{
  "arch": "transformer_decoder",
  "model": "autoregressive pixel model",
  "dataset": "telescope images of galaxies (Galaxy Zoo DECaLS)",
  "train_examples": 88335,
  "image_size": 20,
  "horizontal_flip": true,
  "levels_per_channel": 4,
  "vocab_size": 65,
  "width": 256,
  "layers": 7,
  "norm": "layernorm",
  "norm_position": "pre",
  "activation": "swiglu",
  "mlp_ratio": 4,
  "head_dim": 64,
  "fused_qkv": true,
  "bias": "all",
  "qk_norm": false,
  "parallel_block": false,
  "inner_norm": false,
  "positions": "rope",
  "tie_embeddings": true,
  "init": "xavier_uniform",
  "residual_init": "scaled_by_depth",
  "optimizer": "muon",
  "muon_scale": "spectral",
  "lr": 0.0091,
  "momentum": 0.95,
  "nesterov": true,
  "orthogonalizer": "newton_schulz_5",
  "adamw_lr_other_params": 0.0024,
  "grad_clip": 1.0,
  "steps": 15800,
  "batch_size": 64,
  "epochs": 11.4,
  "lr_schedule": "step",
  "warmup_steps": 310,
  "weight_decay": 0.05,
  "adamw_weight_decay_other_params": 0.01
}
Rows from block 4 of a small autoregressive pixel model, named by matrix and row number. Rows with one number belong to one neuron. Each number is 50 + 12 x the weight over its row's rms, rounded and kept within 0 to 99. All counts start at 0.
After each neuron's rows are labels from the 100 images, of 14976, where the neuron reaches its largest size: "strongest on" is what is common among them. Only what is clearly more common there than usual is listed. The data: telescope images of galaxies (Galaxy Zoo DECaLS). In brackets: how many of the 100.
# gate: MLP gate (model.blocks.4.mlp.gate.weight, 1024x256), inputs 0-85
# fc1: MLP up (model.blocks.4.mlp.fc1.weight, 1024x256), inputs 0-85
# fc2: MLP down (model.blocks.4.mlp.fc2.weight, 256x1024, transposed), outputs 0-85

gate.586:61 32 46 31 56 65 46 45 70 33 66 45 81 52 72 58 62 40 44 45 60 63 49 34 63 62 44 41 65 52 27 40 56 62 39 58 48 48 53 52 49 61 38 43 44 60 34 41 46 53 59 52 37 45 65 26 52 35 56 54 55 47 41 45 44 59 32 63 40 55 42 38 28 58 29 59 43 55 45 44 55 34 74 45 42 46
fc1.586:61 34 67 35 40 80 30 64 45 52 38 59 52 50 45 62 44 49 48 43 30 62 47 49 57 52 46 51 58 36 44 59 51 51 45 30 16 43 37 52 31 31 40 35 41 55 52 48 35 60 43 45 42 66 58 47 54 47 54 47 31 59 48 48 42 37 36 42 12 63 80 76 35 33 26 52 59 72 25 39 77 40 53 50 64 61
fc2.586:63 45 52 35 48 54 60 38 34 61 53 45 44 49 63 40 35 61 42 55 62 45 48 51 80 35 51 29 57 67 61 47 38 57 50 33 42 41 56 50 75 40 34 43 37 50 27 62 54 58 70 31 76 63 61 50 49 65 46 67 54 66 55 53 52 66 42 28 61 57 33 43 47 53 42 54 43 47 36 63 55 39 64 60 71 62
strongest on: shape: featured or disk (60); edge-on disk: yes (37)

gate.386:57 46 64 53 60 49 74 72 62 40 40 49 46 41 58 35 32 38 40 30 51 55 38 58 52 57 43 36 40 47 75 31 45 50 48 66 59 31 42 31 58 67 36 55 62 47 66 43 58 62 37 65 45 46 38 55 34 69 40 52 56 58 51 42 29 74 54 41 72 55 39 45 38 45 41 68 54 55 44 25 58 53 68 50 45 42
fc1.386:42 50 56 46 45 51 65 59 52 26 48 33 37 47 66 51 32 34 51 41 41 46 36 59 43 53 53 31 38 47 59 31 33 39 47 56 43 47 57 28 30 62 48 51 41 29 55 46 53 76 38 52 50 45 55 48 50 66 43 64 49 57 57 39 42 49 45 33 73 45 46 52 53 36 37 62 29 50 50 39 60 46 54 37 52 31
fc2.386:61 76 51 45 55 32 61 53 26 56 56 47 38 50 51 64 37 38 43 33 61 69 56 47 62 55 32 50 42 40 67 58 38 50 84 42 57 47 34 53 47 67 45 33 54 44 52 41 55 42 31 48 31 56 57 55 66 49 52 71 46 74 39 57 37 13 41 45 56 73 47 52 60 44 65 59 33 47 45 51 48 35 52 36 54 61
strongest on: roundness: round (59)

gate.554:46 45 65 51 53 46 67 44 63 74 76 36 48 41 61 43 48 44 65 49 21 38 42 27 75 69 36 22 41 60 39 49 55 46 53 50 73 49 45 44 57 46 65 47 51 38 46 42 32 38 67 60 58 90 35 76 43 52 35 56 46 52 55 54 60 46 46 45 58 43 54 54 81 59 55 50 49 58 34 58 72 17 32 48 70 79
fc1.554:46 38 49 33 67 61 64 55 53 55 41 50 55 47 75 48 61 73 52 63 37 91 31 54 50 46 42 49 68 44 32 44 31 64 49 53 30 58 55 59 49 38 65 50 38 41 52 36 53 51 40 63 41 35 39 57 50 52 63 45 67 38 30 65 62 59 36 26 57 56 62 44 61 53 49 39 34 56 32 53 54 26 25 57 62 60
fc2.554:67 40 52 42 58 34 49 38 43 54 24 53 28 42 38 38 58 56 50 59 35 40 42 38 51 56 65 64 34 44 45 59 44 32 39 60 46 51 41 51 72 43 56 48 47 60 67 62 37 55 38 29 45 36 47 54 61 68 63 39 54 61 35 77 57 34 60 43 52 55 54 30 74 86 54 35 60 48 30 45 43 51 59 46 47 44
strongest on: roundness: cigar-shaped (33)

gate.222:41 49 67 39 44 60 26 65 47 53 42 46 57 48 75 61 57 50 64 40 61 41 58 34 46 59 60 50 54 29 47 43 71 45 42 47 61 51 62 41 41 37 38 64 34 50 59 58 50 60 55 50 37 81 59 46 40 61 50 58 34 54 55 40 65 39 28 63 58 60 53 43 70 54 46 40 47 57 37 27 41 57 71 44 48 44
fc1.222:44 55 56 46 48 31 49 63 49 39 56 32 54 84 68 55 56 64 46 76 68 31 65 46 45 53 55 48 47 43 43 42 44 36 52 48 58 39 51 68 60 47 33 41 26 43 68 59 56 45 54 47 57 75 54 53 68 57 36 60 34 53 59 57 43 44 45 52 56 56 58 45 50 35 59 45 42 60 46 32 53 52 59 35 48 56
fc2.222:36 42 68 52 52 60 48 32 50 46 53 51 35 50 63 43 38 46 45 48 72 50 76 33 45 50 56 34 36 55 64 46 39 37 66 68 51 70 54 63 59 38 48 71 57 44 54 49 70 57 74 47 59 54 67 46 53 47 43 53 42 48 21 55 49 47 77 65 42 48 45 44 40 79 66 48 47 61 67 47 40 40 83 37 53 41
strongest on: roundness: cigar-shaped (28)

gate.433:46 52 64 60 32 45 47 66 34 57 21 51 45 65 37 44 47 54 61 44 77 40 52 48 46 36 49 59 32 46 37 66 45 59 29 60 34 48 55 60 59 41 48 70 62 63 37 49 47 57 39 44 44 35 47 63 30 32 62 46 51 29 69 70 59 52 53 66 63 40 34 68 32 45 37 46 52 72 49 60 27 49 50 52 52 29
fc1.433:60 53 58 72 38 55 64 52 30 73 69 54 53 11 53 59 55 58 55 46 52 47 75 72 51 58 63 54 55 42 46 44 63 44 67 57 44 46 57 41 51 49 62 57 48 43 32 36 55 50 55 49 30 58 35 61 30 43 53 69 26 27 50 54 52 68 66 62 27 64 38 45 53 38 46 45 51 46 55 37 56 42 37 42 52 53
fc2.433:57 43 59 24 59 67 63 54 46 64 36 59 33 50 65 41 40 51 34 64 42 43 38 54 56 35 60 59 42 41 56 52 39 46 41 57 65 51 47 61 33 63 59 33 67 34 69 52 62 36 73 47 42 67 29 67 57 30 62 29 48 54 53 46 52 44 71 59 31 63 48 38 50 47 75 43 41 17 53 38 60 49 63 44 50 51
strongest on: roundness: round (45)

gate.617:59 54 56 52 33 57 54 41 48 63 37 67 47 59 41 41 43 24 45 51 42 42 50 42 58 51 57 43 64 43 36 50 57 60 51 60 52 23 60 59 46 54 41 68 36 62 56 63 57 56 67 66 55 43 41 43 19 25 49 55 43 33 46 51 64 60 59 51 56 67 57 50 60 45 25 41 42 36 67 70 56 48 59 58 37 73
fc1.617:44 58 42 71 58 49 57 40 64 33 15 54 53 38 58 63 40 52 58 43 45 61 48 69 51 52 64 65 62 44 46 40 43 41 37 62 46 73 18 51 51 58 45 62 38 66 44 49 57 54 48 56 50 45 66 54 61 42 25 68 56 66 36 59 56 59 63 41 29 58 49 24 81 49 43 40 48 57 32 36 64 39 42 44 65 47
fc2.617:39 51 45 58 39 59 58 46 66 48 52 54 49 41 63 44 52 64 44 48 45 47 62 64 38 67 50 34 49 42 70 52 56 46 57 54 30 20 46 60 39 47 48 56 55 28 45 45 45 54 36 71 35 56 64 47 62 49 31 71 41 69 57 55 45 57 49 49 15 48 48 74 56 43 67 73 65 65 44 49 59 50 35 41 62 51
strongest on: shape: featured or disk (74); edge-on disk: no (70); spiral arms: yes (62)

gate.521:48 43 59 65 36 62 49 38 56 41 50 55 68 51 48 56 42 61 52 58 54 21 48 66 44 49 61 60 66 50 62 71 42 33 52 38 29 39 24 58 46 45 51 70 45 78 64 54 20 50 50 44 59 44 59 48 52 53 51 43 30 57 42 72 39 53 75 60 39 68 35 45 44 42 46 48 35 42 38 52 53 60 47 58 57 09
fc1.521:46 50 73 36 46 33 60 69 47 55 53 71 34 59 51 27 37 43 63 59 39 47 61 28 41 39 40 32 55 53 45 47 57 67 53 51 65 60 71 51 42 64 47 37 24 31 46 36 67 59 48 67 42 70 58 59 65 25 38 45 74 54 59 60 51 43 28 42 46 67 58 40 61 50 43 42 51 70 32 62 53 60 35 45 52 63
fc2.521:53 38 51 66 61 56 23 52 75 60 62 54 55 46 46 56 30 39 50 46 60 50 43 61 50 63 55 26 43 65 57 48 50 38 59 80 22 61 43 55 56 34 56 63 58 46 48 49 53 38 28 68 33 64 49 42 35 49 27 70 51 41 73 33 48 45 64 61 40 16 52 55 61 46 45 38 57 41 51 50 74 41 29 49 55 68
strongest on: edge-on disk: yes (26)

gate.369:58 47 50 80 44 54 50 48 50 43 26 56 39 33 53 45 57 33 64 40 77 59 56 55 61 46 55 27 34 53 41 66 38 42 39 39 43 72 38 43 28 62 42 64 63 63 57 60 56 53 46 31 61 62 34 49 68 57 46 38 60 66 57 34 70 28 68 42 50 56 57 59 56 54 42 57 40 55 70 61 53 31 51 46 43 39
fc1.369:68 73 51 24 41 57 39 38 50 56 39 60 52 44 49 39 47 28 43 34 40 50 54 70 49 44 48 38 45 47 36 41 58 61 57 48 46 49 47 42 48 79 51 72 50 55 39 55 64 54 59 48 52 51 45 57 58 57 48 57 40 46 44 40 57 67 99 47 40 76 39 42 41 67 43 42 34 58 36 58 48 57 62 54 55 47
fc2.369:55 65 34 49 53 33 56 41 39 43 43 59 32 36 48 55 63 56 63 72 66 38 51 22 44 37 58 49 39 47 48 60 40 45 55 34 46 57 56 51 35 54 29 47 65 19 35 26 43 47 49 61 41 66 46 52 72 55 44 55 42 66 35 45 50 40 36 42 60 42 56 63 72 50 44 63 27 54 57 44 49 43 46 54 56 80
strongest on: roundness: round (45)

gate.444:54 45 36 48 56 31 58 38 55 36 70 66 61 56 64 54 50 59 56 41 50 57 53 47 53 59 47 35 67 49 39 43 56 76 42 33 49 47 27 55 51 38 42 46 56 50 53 40 55 48 39 59 35 59 41 39 26 46 48 29 56 52 62 62 52 66 40 49 63 50 34 44 59 44 49 52 43 47 56 27 50 37 49 47 50 52
fc1.444:57 52 36 38 61 29 60 43 49 65 49 61 52 54 34 64 42 20 81 56 56 57 53 57 50 56 52 49 47 42 47 42 58 67 44 32 40 32 48 49 58 33 37 58 57 45 51 64 53 58 49 57 52 55 37 36 58 35 60 49 40 27 37 36 40 50 58 42 51 63 34 44 40 68 56 62 69 40 50 41 61 33 45 56 70 34
fc2.444:68 56 47 38 70 29 48 80 68 46 66 35 28 60 50 52 41 54 51 32 47 51 43 54 46 56 58 60 55 38 65 71 43 48 41 56 52 47 59 33 65 38 39 47 58 76 59 45 55 42 61 54 43 68 60 59 62 33 44 64 59 57 35 35 42 72 52 67 73 52 43 39 47 62 42 60 52 51 60 55 38 40 65 71 53 48
strongest on: edge-on disk: yes (44); roundness: cigar-shaped (34)

gate.766:62 61 49 50 35 61 62 34 50 49 54 41 65 29 50 48 38 48 41 60 69 50 39 64 69 57 47 52 49 40 60 71 51 42 51 46 32 46 60 34 41 54 37 46 58 36 61 39 56 51 65 50 65 35 52 25 18 54 46 74 44 49 34 57 63 41 52 43 45 48 65 31 45 40 81 71 53 32 43 50 50 51 47 53 43 38
fc1.766:54 66 53 36 72 26 56 47 35 50 42 49 34 67 44 35 52 37 54 42 37 30 64 34 43 48 44 54 70 55 52 65 73 56 54 35 63 56 54 53 65 68 47 51 52 76 58 69 35 37 37 60 58 61 59 47 56 65 32 37 50 51 44 56 39 39 47 64 75 41 40 78 55 52 39 43 54 64 37 68 37 54 75 56 52 61
fc2.766:58 53 47 45 55 73 41 76 71 31 40 42 34 59 37 46 51 52 49 50 40 55 40 51 59 63 52 41 64 44 65 62 45 54 71 39 51 48 37 34 56 52 82 68 46 41 53 35 52 44 59 40 37 42 36 52 78 60 58 33 37 68 63 51 36 44 66 35 48 52 52 41 47 36 42 59 46 43 40 62 43 65 49 64 57 38
strongest on: shape: featured or disk (61)

gate.741:43 71 58 54 46 18 58 45 43 65 82 51 55 26 40 43 31 48 59 54 60 69 61 54 44 56 66 45 52 39 45 46 34 45 40 67 45 41 55 33 30 57 45 48 44 56 49 55 69 36 45 49 55 37 86 54 35 45 39 55 79 49 59 61 43 46 40 78 65 57 32 45 38 53 60 49 53 40 53 54 72 71 55 50 47 50
fc1.741:43 35 61 47 49 69 33 36 32 33 27 33 39 68 60 56 42 55 52 63 21 46 27 71 37 21 59 33 70 49 53 47 46 55 57 46 64 34 46 73 50 47 21 51 53 51 67 50 36 60 46 45 68 67 38 52 53 54 42 48 28 52 48 56 65 67 39 33 45 48 60 39 44 42 23 62 43 73 54 69 41 57 27 65 51 43
fc2.741:48 50 25 48 30 59 38 43 43 60 48 51 53 69 55 35 48 47 34 70 66 67 58 51 61 31 48 54 50 53 39 51 69 68 61 63 54 37 21 47 27 51 43 67 38 65 46 53 53 62 62 54 29 46 44 49 50 62 56 53 57 65 57 36 43 58 56 38 47 56 37 69 46 50 53 67 48 59 69 63 50 59 46 41 47 50
strongest on: edge-on disk: no (60); shape: featured or disk (60); spiral arms: yes (53)