{
  "arch": "transformer_decoder",
  "train_examples": 88335,
  "image_size": 20,
  "horizontal_flip": true,
  "levels_per_channel": 4,
  "hidden_act": "swiglu",
  "inner_norm": false,
  "adamw_weight_decay_other_params": 0.01
}
Rows from block 3, named by matrix and row number. Rows with one number belong to one neuron. Each number is 128 + 32 x the weight over its row's rms, rounded and kept within 0 to 255. All counts start at 0. After the name is the row's rms in percent of the matrix's.
# gate: MLP gate (model.blocks.3.mlp.gate.weight, 1024x256), inputs 64-127
# fc1: MLP up (model.blocks.3.mlp.fc1.weight, 1024x256), inputs 64-127
# fc2: MLP down (model.blocks.3.mlp.fc2.weight, 256x1024, transposed), outputs 64-127
gate.377 113 [152  92 149  91 118  87 125 152 107 152 145 130 132 117 140 154 101  74 148 118  46  74 204 151 139 100 144 194  93 129  89 168  99 137 131  96 124  35 108 157 150  83 195 131  97 169  96 150 112 154 191 109 136 166 123 110 132 102 104 165 141 135 138  72]
fc1.377 123 [ 91  94 181 172 157  75 114 140 138 120 141 104  96 143 131 152 162  70 127  91  88 100 158 183 118 148 169 204 120 101 152 176  91 159 130  71  89 142 129 173 154 150 181 121 105 166 158  99 102 151 115  97 172 137 137 121 108 164 125 110 123 117 169 156]
fc2.377 130 [139 123 126 135 153 101 170 128  85 137 127  86 106 144 146 142 135  80 209  64 172  67 146 121 178 114 140  74 167 121  66 137 149 183 138 182 115  84 159 109 121 124 156 133 152 168 131 119 118 170 102 149 147 151  92 109 185 178 124  48  91 180 101 134]
gate.379 110 [130 125 155 157 142 111 111 112 151 179 110 152  70 153 162  91 149 136 122 119 150 151 165 129 170 164 116 114 133 123  86 158 142  94 152 183 107 139 120 130 137 120  96 129 133  97  81 139 103 186 179 113  50 130 117 152 165 109 100 133  85  96 131 139]
fc1.379 102 [216 182 152 141  76 159 154  72 171 134 117  51 172  65  91 107 156 114 153 145 124 181 138  64 116  95 159 115 173 139  71 200 103  96 114 150 110 214 163 135  99 143  87 136 160 140 104 176 145 138 130 103 111 108 112  68 143 109 139 154 144 129  82 148]
fc2.379 099 [126 114 130 135 129 130 102 189 136 131  94  65 172 130 128 107 139 101 117 160 129 185 115 131  97  51 158 161 154 156  68 146 108 142 114 130 138 219  95 193  93  79  68 147 119  63 164 139 141 148 109  99 143 108 144 132 116 158  82 187  84 130  81 121]
gate.380 116 [124 103 147 156 134 119 129 152 128 118 143 174 169 134  92 127 168 114 137 174 113 135 148 162 117 154 119 106 138 134 124  92  72 161 160 119 108 136 127 139 137  91 117  51 127 143 138 131 136 188 120 103 140 120 124 116 190 162 137 148  85  92  84 134]
fc1.380 114 [129 119 160 181 156 163  60 157 148 131 134 161 170 139  89 206 105 162  51 161 119 113  92 155 136  96  93 187  88 152 168 137  89 158  92 125 127 189 141 143 127 117 128  91 140 138 138 113  56 210 108 106 128 142  91 139 175 106 129  99  68  81 159 144]
fc2.380 107 [141 123  55 112  98 131 123 175 159 118  75 128 151 150 151 159 124 149 122 137 173 150  86 174 133 200  80 103  43 132  96 138 131 176 114 200 129  89  60 120 188  90 104 171 114  97 153 138 119 121  87 105 141 140 109 118  69  96 149 149 153 196 158  91]
gate.381 086 [ 75 159  99 154 114 148 155 137 125 170 168 118 151  98 100 144 105 173 120 117 153 167 146 119 164  98 124 113 134 133 162 142 120 156 166 141 157 135 141 157  86 120  90 119 140  99 155  84  83 150 154 112 124 113 111 131 149  96 141 154 121  96 100 106]
fc1.381 084 [112 159 154 124 142 139 154 158 125 163 160 104 168 108  86 180 109 186 114 144 157 172 154 107 163 103 128 107 177 161 153 123 129 168 159 125 147 159 141 165  95 166  97 105 133 117 149 120 128 122 145 105  87  97  88 136 145 158 177 179  80  75  90 102]
fc2.381 090 [140 108  81 121 174 129  98 135 130 129 106  92 101 104 127 154 142  77 139  84 154 150 123 154 177  62 131  90 143  68 152 120 165 143 148 126  96 137 123 155 159 118  97 150 117 166  81  65 126 106 145 144 103 115  60 123 111  73 158  71 122 150 118 190]
gate.383 030 [ 82 101 141 109 195 193 111 118 152 119  91  98 109 127 151  97 140 146 103 152 151 145 165  85  65 141  96 130 176  60 134 104  43  81 106 158 110 159 130 117 144  72  83 120 101 135 103 151 136  84 138 101 128 151 145 126 173 133 152 191 109 101 176 129]
fc1.383 028 [143 142 129  80  83 118 167  71 103 151 170 123  70 171 143 159 181  36 110 138 147 131 104 132 143 128 143  85  61 163 122 148 136 238 100  71 106  84 119 118 115 190 156 158  74 114 126 137 130 144 138 173 121  96 127 133 121 113 131 105 150 142 123 101]
fc2.383 026 [107 169  80 160 186 135 163  86 163 177 159 123 142 142 129 144 114 135  94 155 137 120 107 148 129 141 211 130  82  58 140 120 117 142 150 103 156 142 147 100 153 131 143  91 122 126 132  75 182 101 150 186 144 132 148 147 101 129 117 146 142 186 147 154]
gate.384 064 [125 105 142 168 143 121 159 130 105 158 191  67  73  64 165  99 104 171 154  87 110 124 168  83 137 124  95 199 102 156  80 124 135 117 172 115 162 146 151 143 175 147 168 108  97 137  94  82 146 129  91 176 180 123 100 157 120 137 174 101 120 104 170  94]
fc1.384 068 [ 67 123  61 129 126 156  89 125 126 131 152 123 133 130 133 107  83  88 124 134 172 143  69 148 118 147  88  62  93  77 114 115 151 185 114 124 142 115 161  91 168 105 166 151 141 134 168 148 153 196 107  88  87 122 145  99 130  89  83 124 151 237 198 134]
fc2.384 074 [182 104 127 137 160 164  90 145 145 112 145 130 118 148 137 111  94 106 141 124 141  92 119 190 167  79  77 105 170  42 125 156  99 185 122 101 115 143 143 131 110  90 131 165 133 105 161 139 121 234 127 122  78 119 148 115 124  56  78  99 149 146 116 170]
gate.386 017 [110  88 137 130 168 108 119 107  93 139 132 175 106  93 169 170 160  77 128 170 127 166  93 115 109 102 128 107 129 164 135 202 125  88 182 191 131 150 143 165 132 147 108 110  57 113 111 159 140 108 176 157 106 115  81 179  77 125 134 168 116 101 156 108]
fc1.386 017 [152 153  91 112 121 133 111 153 181 119 139  91 189 156  90 108 112 170 139  90 111 119 163 127 132 136  97 175 109  90 117  66 101 151  86  91 117  91 106  87 151  99 126 151 203 158 154 121 139 115  66  96 151 161 145  73 164 157 128  96 149 197 110 169]
fc2.386 019 [119  81 101 152 158 141 167 122 120 150 142 136 141  50  95 125 147 139 132  95  68 120 137 159 119  59 211 153 132 182  97  85 120 119  88 108 103 121  88 175 140 130  85 150 108 146 125 157 172 115 135 137 118  90  99  83 109 184  81 136 130 132 135 120]
gate.387 136 [117 129  54 100  97 173 171 118 113 167 159  66 136 179 124 107 190 114  99 193 152 141  93 110 128  85 158 105 138 125 206  87 140 139 152  77  88 119 120 143 161  84 149  84 132 131 143 118 110 139  89  96 168 156  78 132 153 161 173 124 121 105 117 128]
fc1.387 146 [177 126 151 119  96 205 173 101 128 105 190 112  87 102 161 102 105 145  85 182 146 158 108 101 129 143  83 109 144 129 123 121 116 122  68 135 121 110  67 135 148 160 174  89 103  82  27  90 131 141  90 158 173  69 161 111  81 175 133 103 124 138 145  86]
fc2.387 133 [111 147 178 130 129 164 136 147 150 166 110  56 137 121 102 197 182 190 106 175 137 161  70 133 101  78 107 147 126 132 167 133  83 137 178 156 104 142 100 147 132 180 110 103 111 145 163 137 106  93  70 164 136 166 212 125 169 152 129 116 144  87 160 146]
gate.388 087 [ 81  88 111 141 159 147  92 150 171  86 173 138 121 137 137 109 174 165 117 117 125 130 109 133 190 101 111 149  91 145 139 154 120 104  94 174  49 144 148  96  77 167 113  84 101  76 109 184 161 110 167 127 158  85 105  77 149 170 119 151 150 160 119 117]
fc1.388 098 [131  97  68 204  93  92 113 143 132 121 115  95  98  57 178 127 121 102 140  94  81 148  89 100 110 126 126 100 106 117 120 123  80 164  65  71 112  92 120 177  89 125 124 148 152 187 165 122 124 156 132  85 170 121 146 109 107 136 167 141 142 149 143 108]
fc2.388 092 [140 131 149 138 155 121 120 165 155 135  93 171 115 156  93  87 110 129  88 114 137 182  63 123 134 141  93 133 168 107 158 148 164 167  84 155 120 170  89 112  83 171 173 104 134 163 122 164 180 162 172 127 142 162 169 156 116  86  95 153 160  77  90  96]
gate.389 139 [125 147 129  88 145 118 134 171 171 150 201 146 158 116 116  95 120 114 120 116 134 120  89 127 148 130 129 136 197  86 153 128 107 166 141 161 122 142  67  80 177  68 174 134  51  77  88 106 142 103  92 134 128 139 149 121 137 107 135 152  87 181 123 123]
fc1.389 130 [121 127 134 109 126 109 153  96  86 158 100  90 112 133 128 184 161 129 139 112 113 117 146 162 147 123  83 133 148 142 108 133 142  93 118 124 113 168 136  43 118 140 105  79 114 133  78 149  64 148 183 120 155 153 109 138 126 153 113 117 100 131 111 113]
fc2.389 145 [131 146 192 108 135  71 182  72 133 175 219 168 117 118 147 162 130 151 119 146 136 158  96  75 116 106 183 110 103  92 157 148 118 126 143 124 105 123  74 145 129 125 105 159 106 157 124  97 134 147  77 129 130 116 143 128 172 136 170 138 126 109 145 141]
gate.390 037 [149 128 157 166 160  65 135 144 137  92 149 174  92  98 126 103  68  74 121  50 141 170 138 183 137  78 122 141 140 140  95  96 104  90 128 105  98 122 128  66 110 152 116 148 134 129  67 103 155 178 142  77 157 106  85 131 124 120 165 129 147 112 149 100]
fc1.390 036 [170 148 144 144 173  84 131 149 150  94 151 168  82  79 114 120  90  79  94  40 144 138 143 179 130  50 116 128 125 156 103 103 115  87 115 104 105 124 134  83  99 169 104 143 114 141  74 115 158 167 139  78 137 103  89 139 132 148 128 118 170 126 135 113]
fc2.390 048 [113 144  99 131  82  89 173 116 126 116 114 165  56 180 119 102 114  99 130 108 164 171 150 134 174  67 132 160 105 152 100 158 128  93 123  80 108 102  75  98 149 183 130 122 162 170 142 148 191  94 127  98 182 122 136 148 102 158 138 147 144 163 213 109]
gate.392 139 [ 91 104 120 212 105 140 133 130 201 124 149  80 108 120 137 103 120 238 104 155 128  74 120 167 154 135 133 107 108  72 108 135 185 124  68 150  86 178 155  99 186 116 134 100 124 130  78 142  69 122 111  77 104  78  77 132 162 108  84 155 115 125 150  85]
fc1.392 135 [117  88 141 108  93 118 125  76 110 130 163 145 116  97 114  98 148 119 136 103 139 118 170 147 134 123 104 132 155  97 128  93 157 161 144 103 104  92 179 143 131 104 150 114 167 167 183 116 142 157  82 113 124 105 131 166 156 137 158 132  94 148 146  92]
fc2.392 138 [167  75 137 108  77 132 128 171 196 136  85 131 118 136 153 140 140 132 112 139 116 165 106 111  98  73 104 103 176 110 117  39 129 147  92 112 122  86  91 146 117  85 168 151 140 124 165 164 158  82 133  78 121 140 130 129  80 137 150 110 154  85  87 108]
gate.393 088 [131 149 148 210 169  91  65 111 168  98 162 208 110 141 212 114 172 191 114 103  96 160 116 144 139 122 127 160 122 107 113 169 137 154  92 158 165 119 173 114 114 180 110  90 106 109 116 131 126  97 166 164 166 148 138 131 145 145  91 122 131 119  95 108]
fc1.393 094 [ 61 129 103 124 116 116  85 117 134 122 166 195 121 146 127 114 124 104 130  93 208  76 141 115 143 146 152  54 161 130 118 155 162 128 101 131  57 141  78 117 122 181 120 168 125 127 138 190 124 113 115 164  91 137 190 153 145  53 123 112  73 126 136 120]
fc2.393 087 [178 141 121 137 132  96 167 136 112 135 115 174 156 112 138 184  95 163 128 132 124 109  85 169 120  68 158 158 155 134 126 177 130  86 159 132  89 154  94 155  96 109 134  82 159 199 110 113 118 185 118 120 171 154  97 167 113 194 116  85 130 149  48 105]
gate.394 093 [ 95 106  87 149 182  59 140 134 135 161  52 155 125 125 167 116 167 132 112  93 108 129 160  93 108  66 141 134 112 177  90 102  72 113 138 113 120 140 168  75 147 102 129 133 104 130 178  68 172 180 167 175 132 114 119 121 125 105 148 148 151 207  98 141]
fc1.394 083 [174 139 109 108  89 189 108 121 120 144 162 146 127 185 141 103 136 116 137 118  78 126 111 124 140 143  90  87 111 132 175 188  90  98  91 145 140  60 143 141 159 128 127 142 146  88 117 140  58  88  91 110 119  96 125 121 161 130 138 119  95  80 144 112]
fc2.394 087 [110 178 148 161 136 144 144 126 159 108 153 141 176 137 183 150  86 112 117 157 184 118 145 130 143 234 146 155 101 129 153 151 158  93 120 123 158 174 145 142 142 128 119 138 110 185 159 124 133 101  79 130 171 104 116 103 199 168 121 154 149  93  92 144]
gate.397 165 [116 128 109 139 161 126 176 144  88 105  69 150 169 109 138 160 148 119 135  95  87 197 127  85 145 109 123 160 199 122 110  80 166 176 109  59 146  71 133 176 142 133 112  77  78 137  70 107 155 121 194 146  58 148 185 149 129  84 123 156 123  73 157 145]
fc1.397 159 [123 144 132 139 108 139 120 160 110 197  87 155  55 122 130 147 100 164 139  88 116 128 174 146  66 142 189 116 152 136  82 110 169 120 147  71 191 151 185 110 102 144 101 136  82 112 123 150 100 111 123 202 122 146 138  87 111 103 123 149  85 117 146 208]
fc2.397 163 [130 103 176 158 132  66 129  92 176 123 186 169  81  94 152 169 152 170 174 173 108  56 120 106 159  97 119 109 147 138  65 184 138 123 128 167 163 125 145  77 134 176 104 159 133  83 101 117 167 139  84 133 158 140 100 114  97 130 147 103 136  74 151 182]
gate.398 119 [159  86 139 148 166 106 168 140  92 146 115 108 158 161 172 139  97 157 108 171 135 155 136 154 125 131 156  94 100  90 102 182 136  92 155  98  97 109 151 119 103 114  89 151 143 118 155 116 199 180  99 155  87 132 113 162 158 128  90 141 176 168  92 117]
fc1.398 116 [126 102 124 132  87 143 191 107 115 200 144  63 121  84 122 118 157 129  96 147 116  25 150 157 147 168 178 143 206 192  97 124  89 113 107 144 167  83 150 125 120 135 132 155 156 135 132 104  70 162 143 139 118 167 140 126  70 132 118 159  77 142 168 114]
fc2.398 117 [142 150  64 147  90 187 128 125 155 141 119 108  77 156 123 106 128 110 158 138 113  93 149 189 135 117 138  94 174  90 114 129 106 149 104  82  85 178 177 141 111 177 110 153 148 170 100  87 167  64 120 116 130 158 129 130 111 190 108 143  73  66 196  82]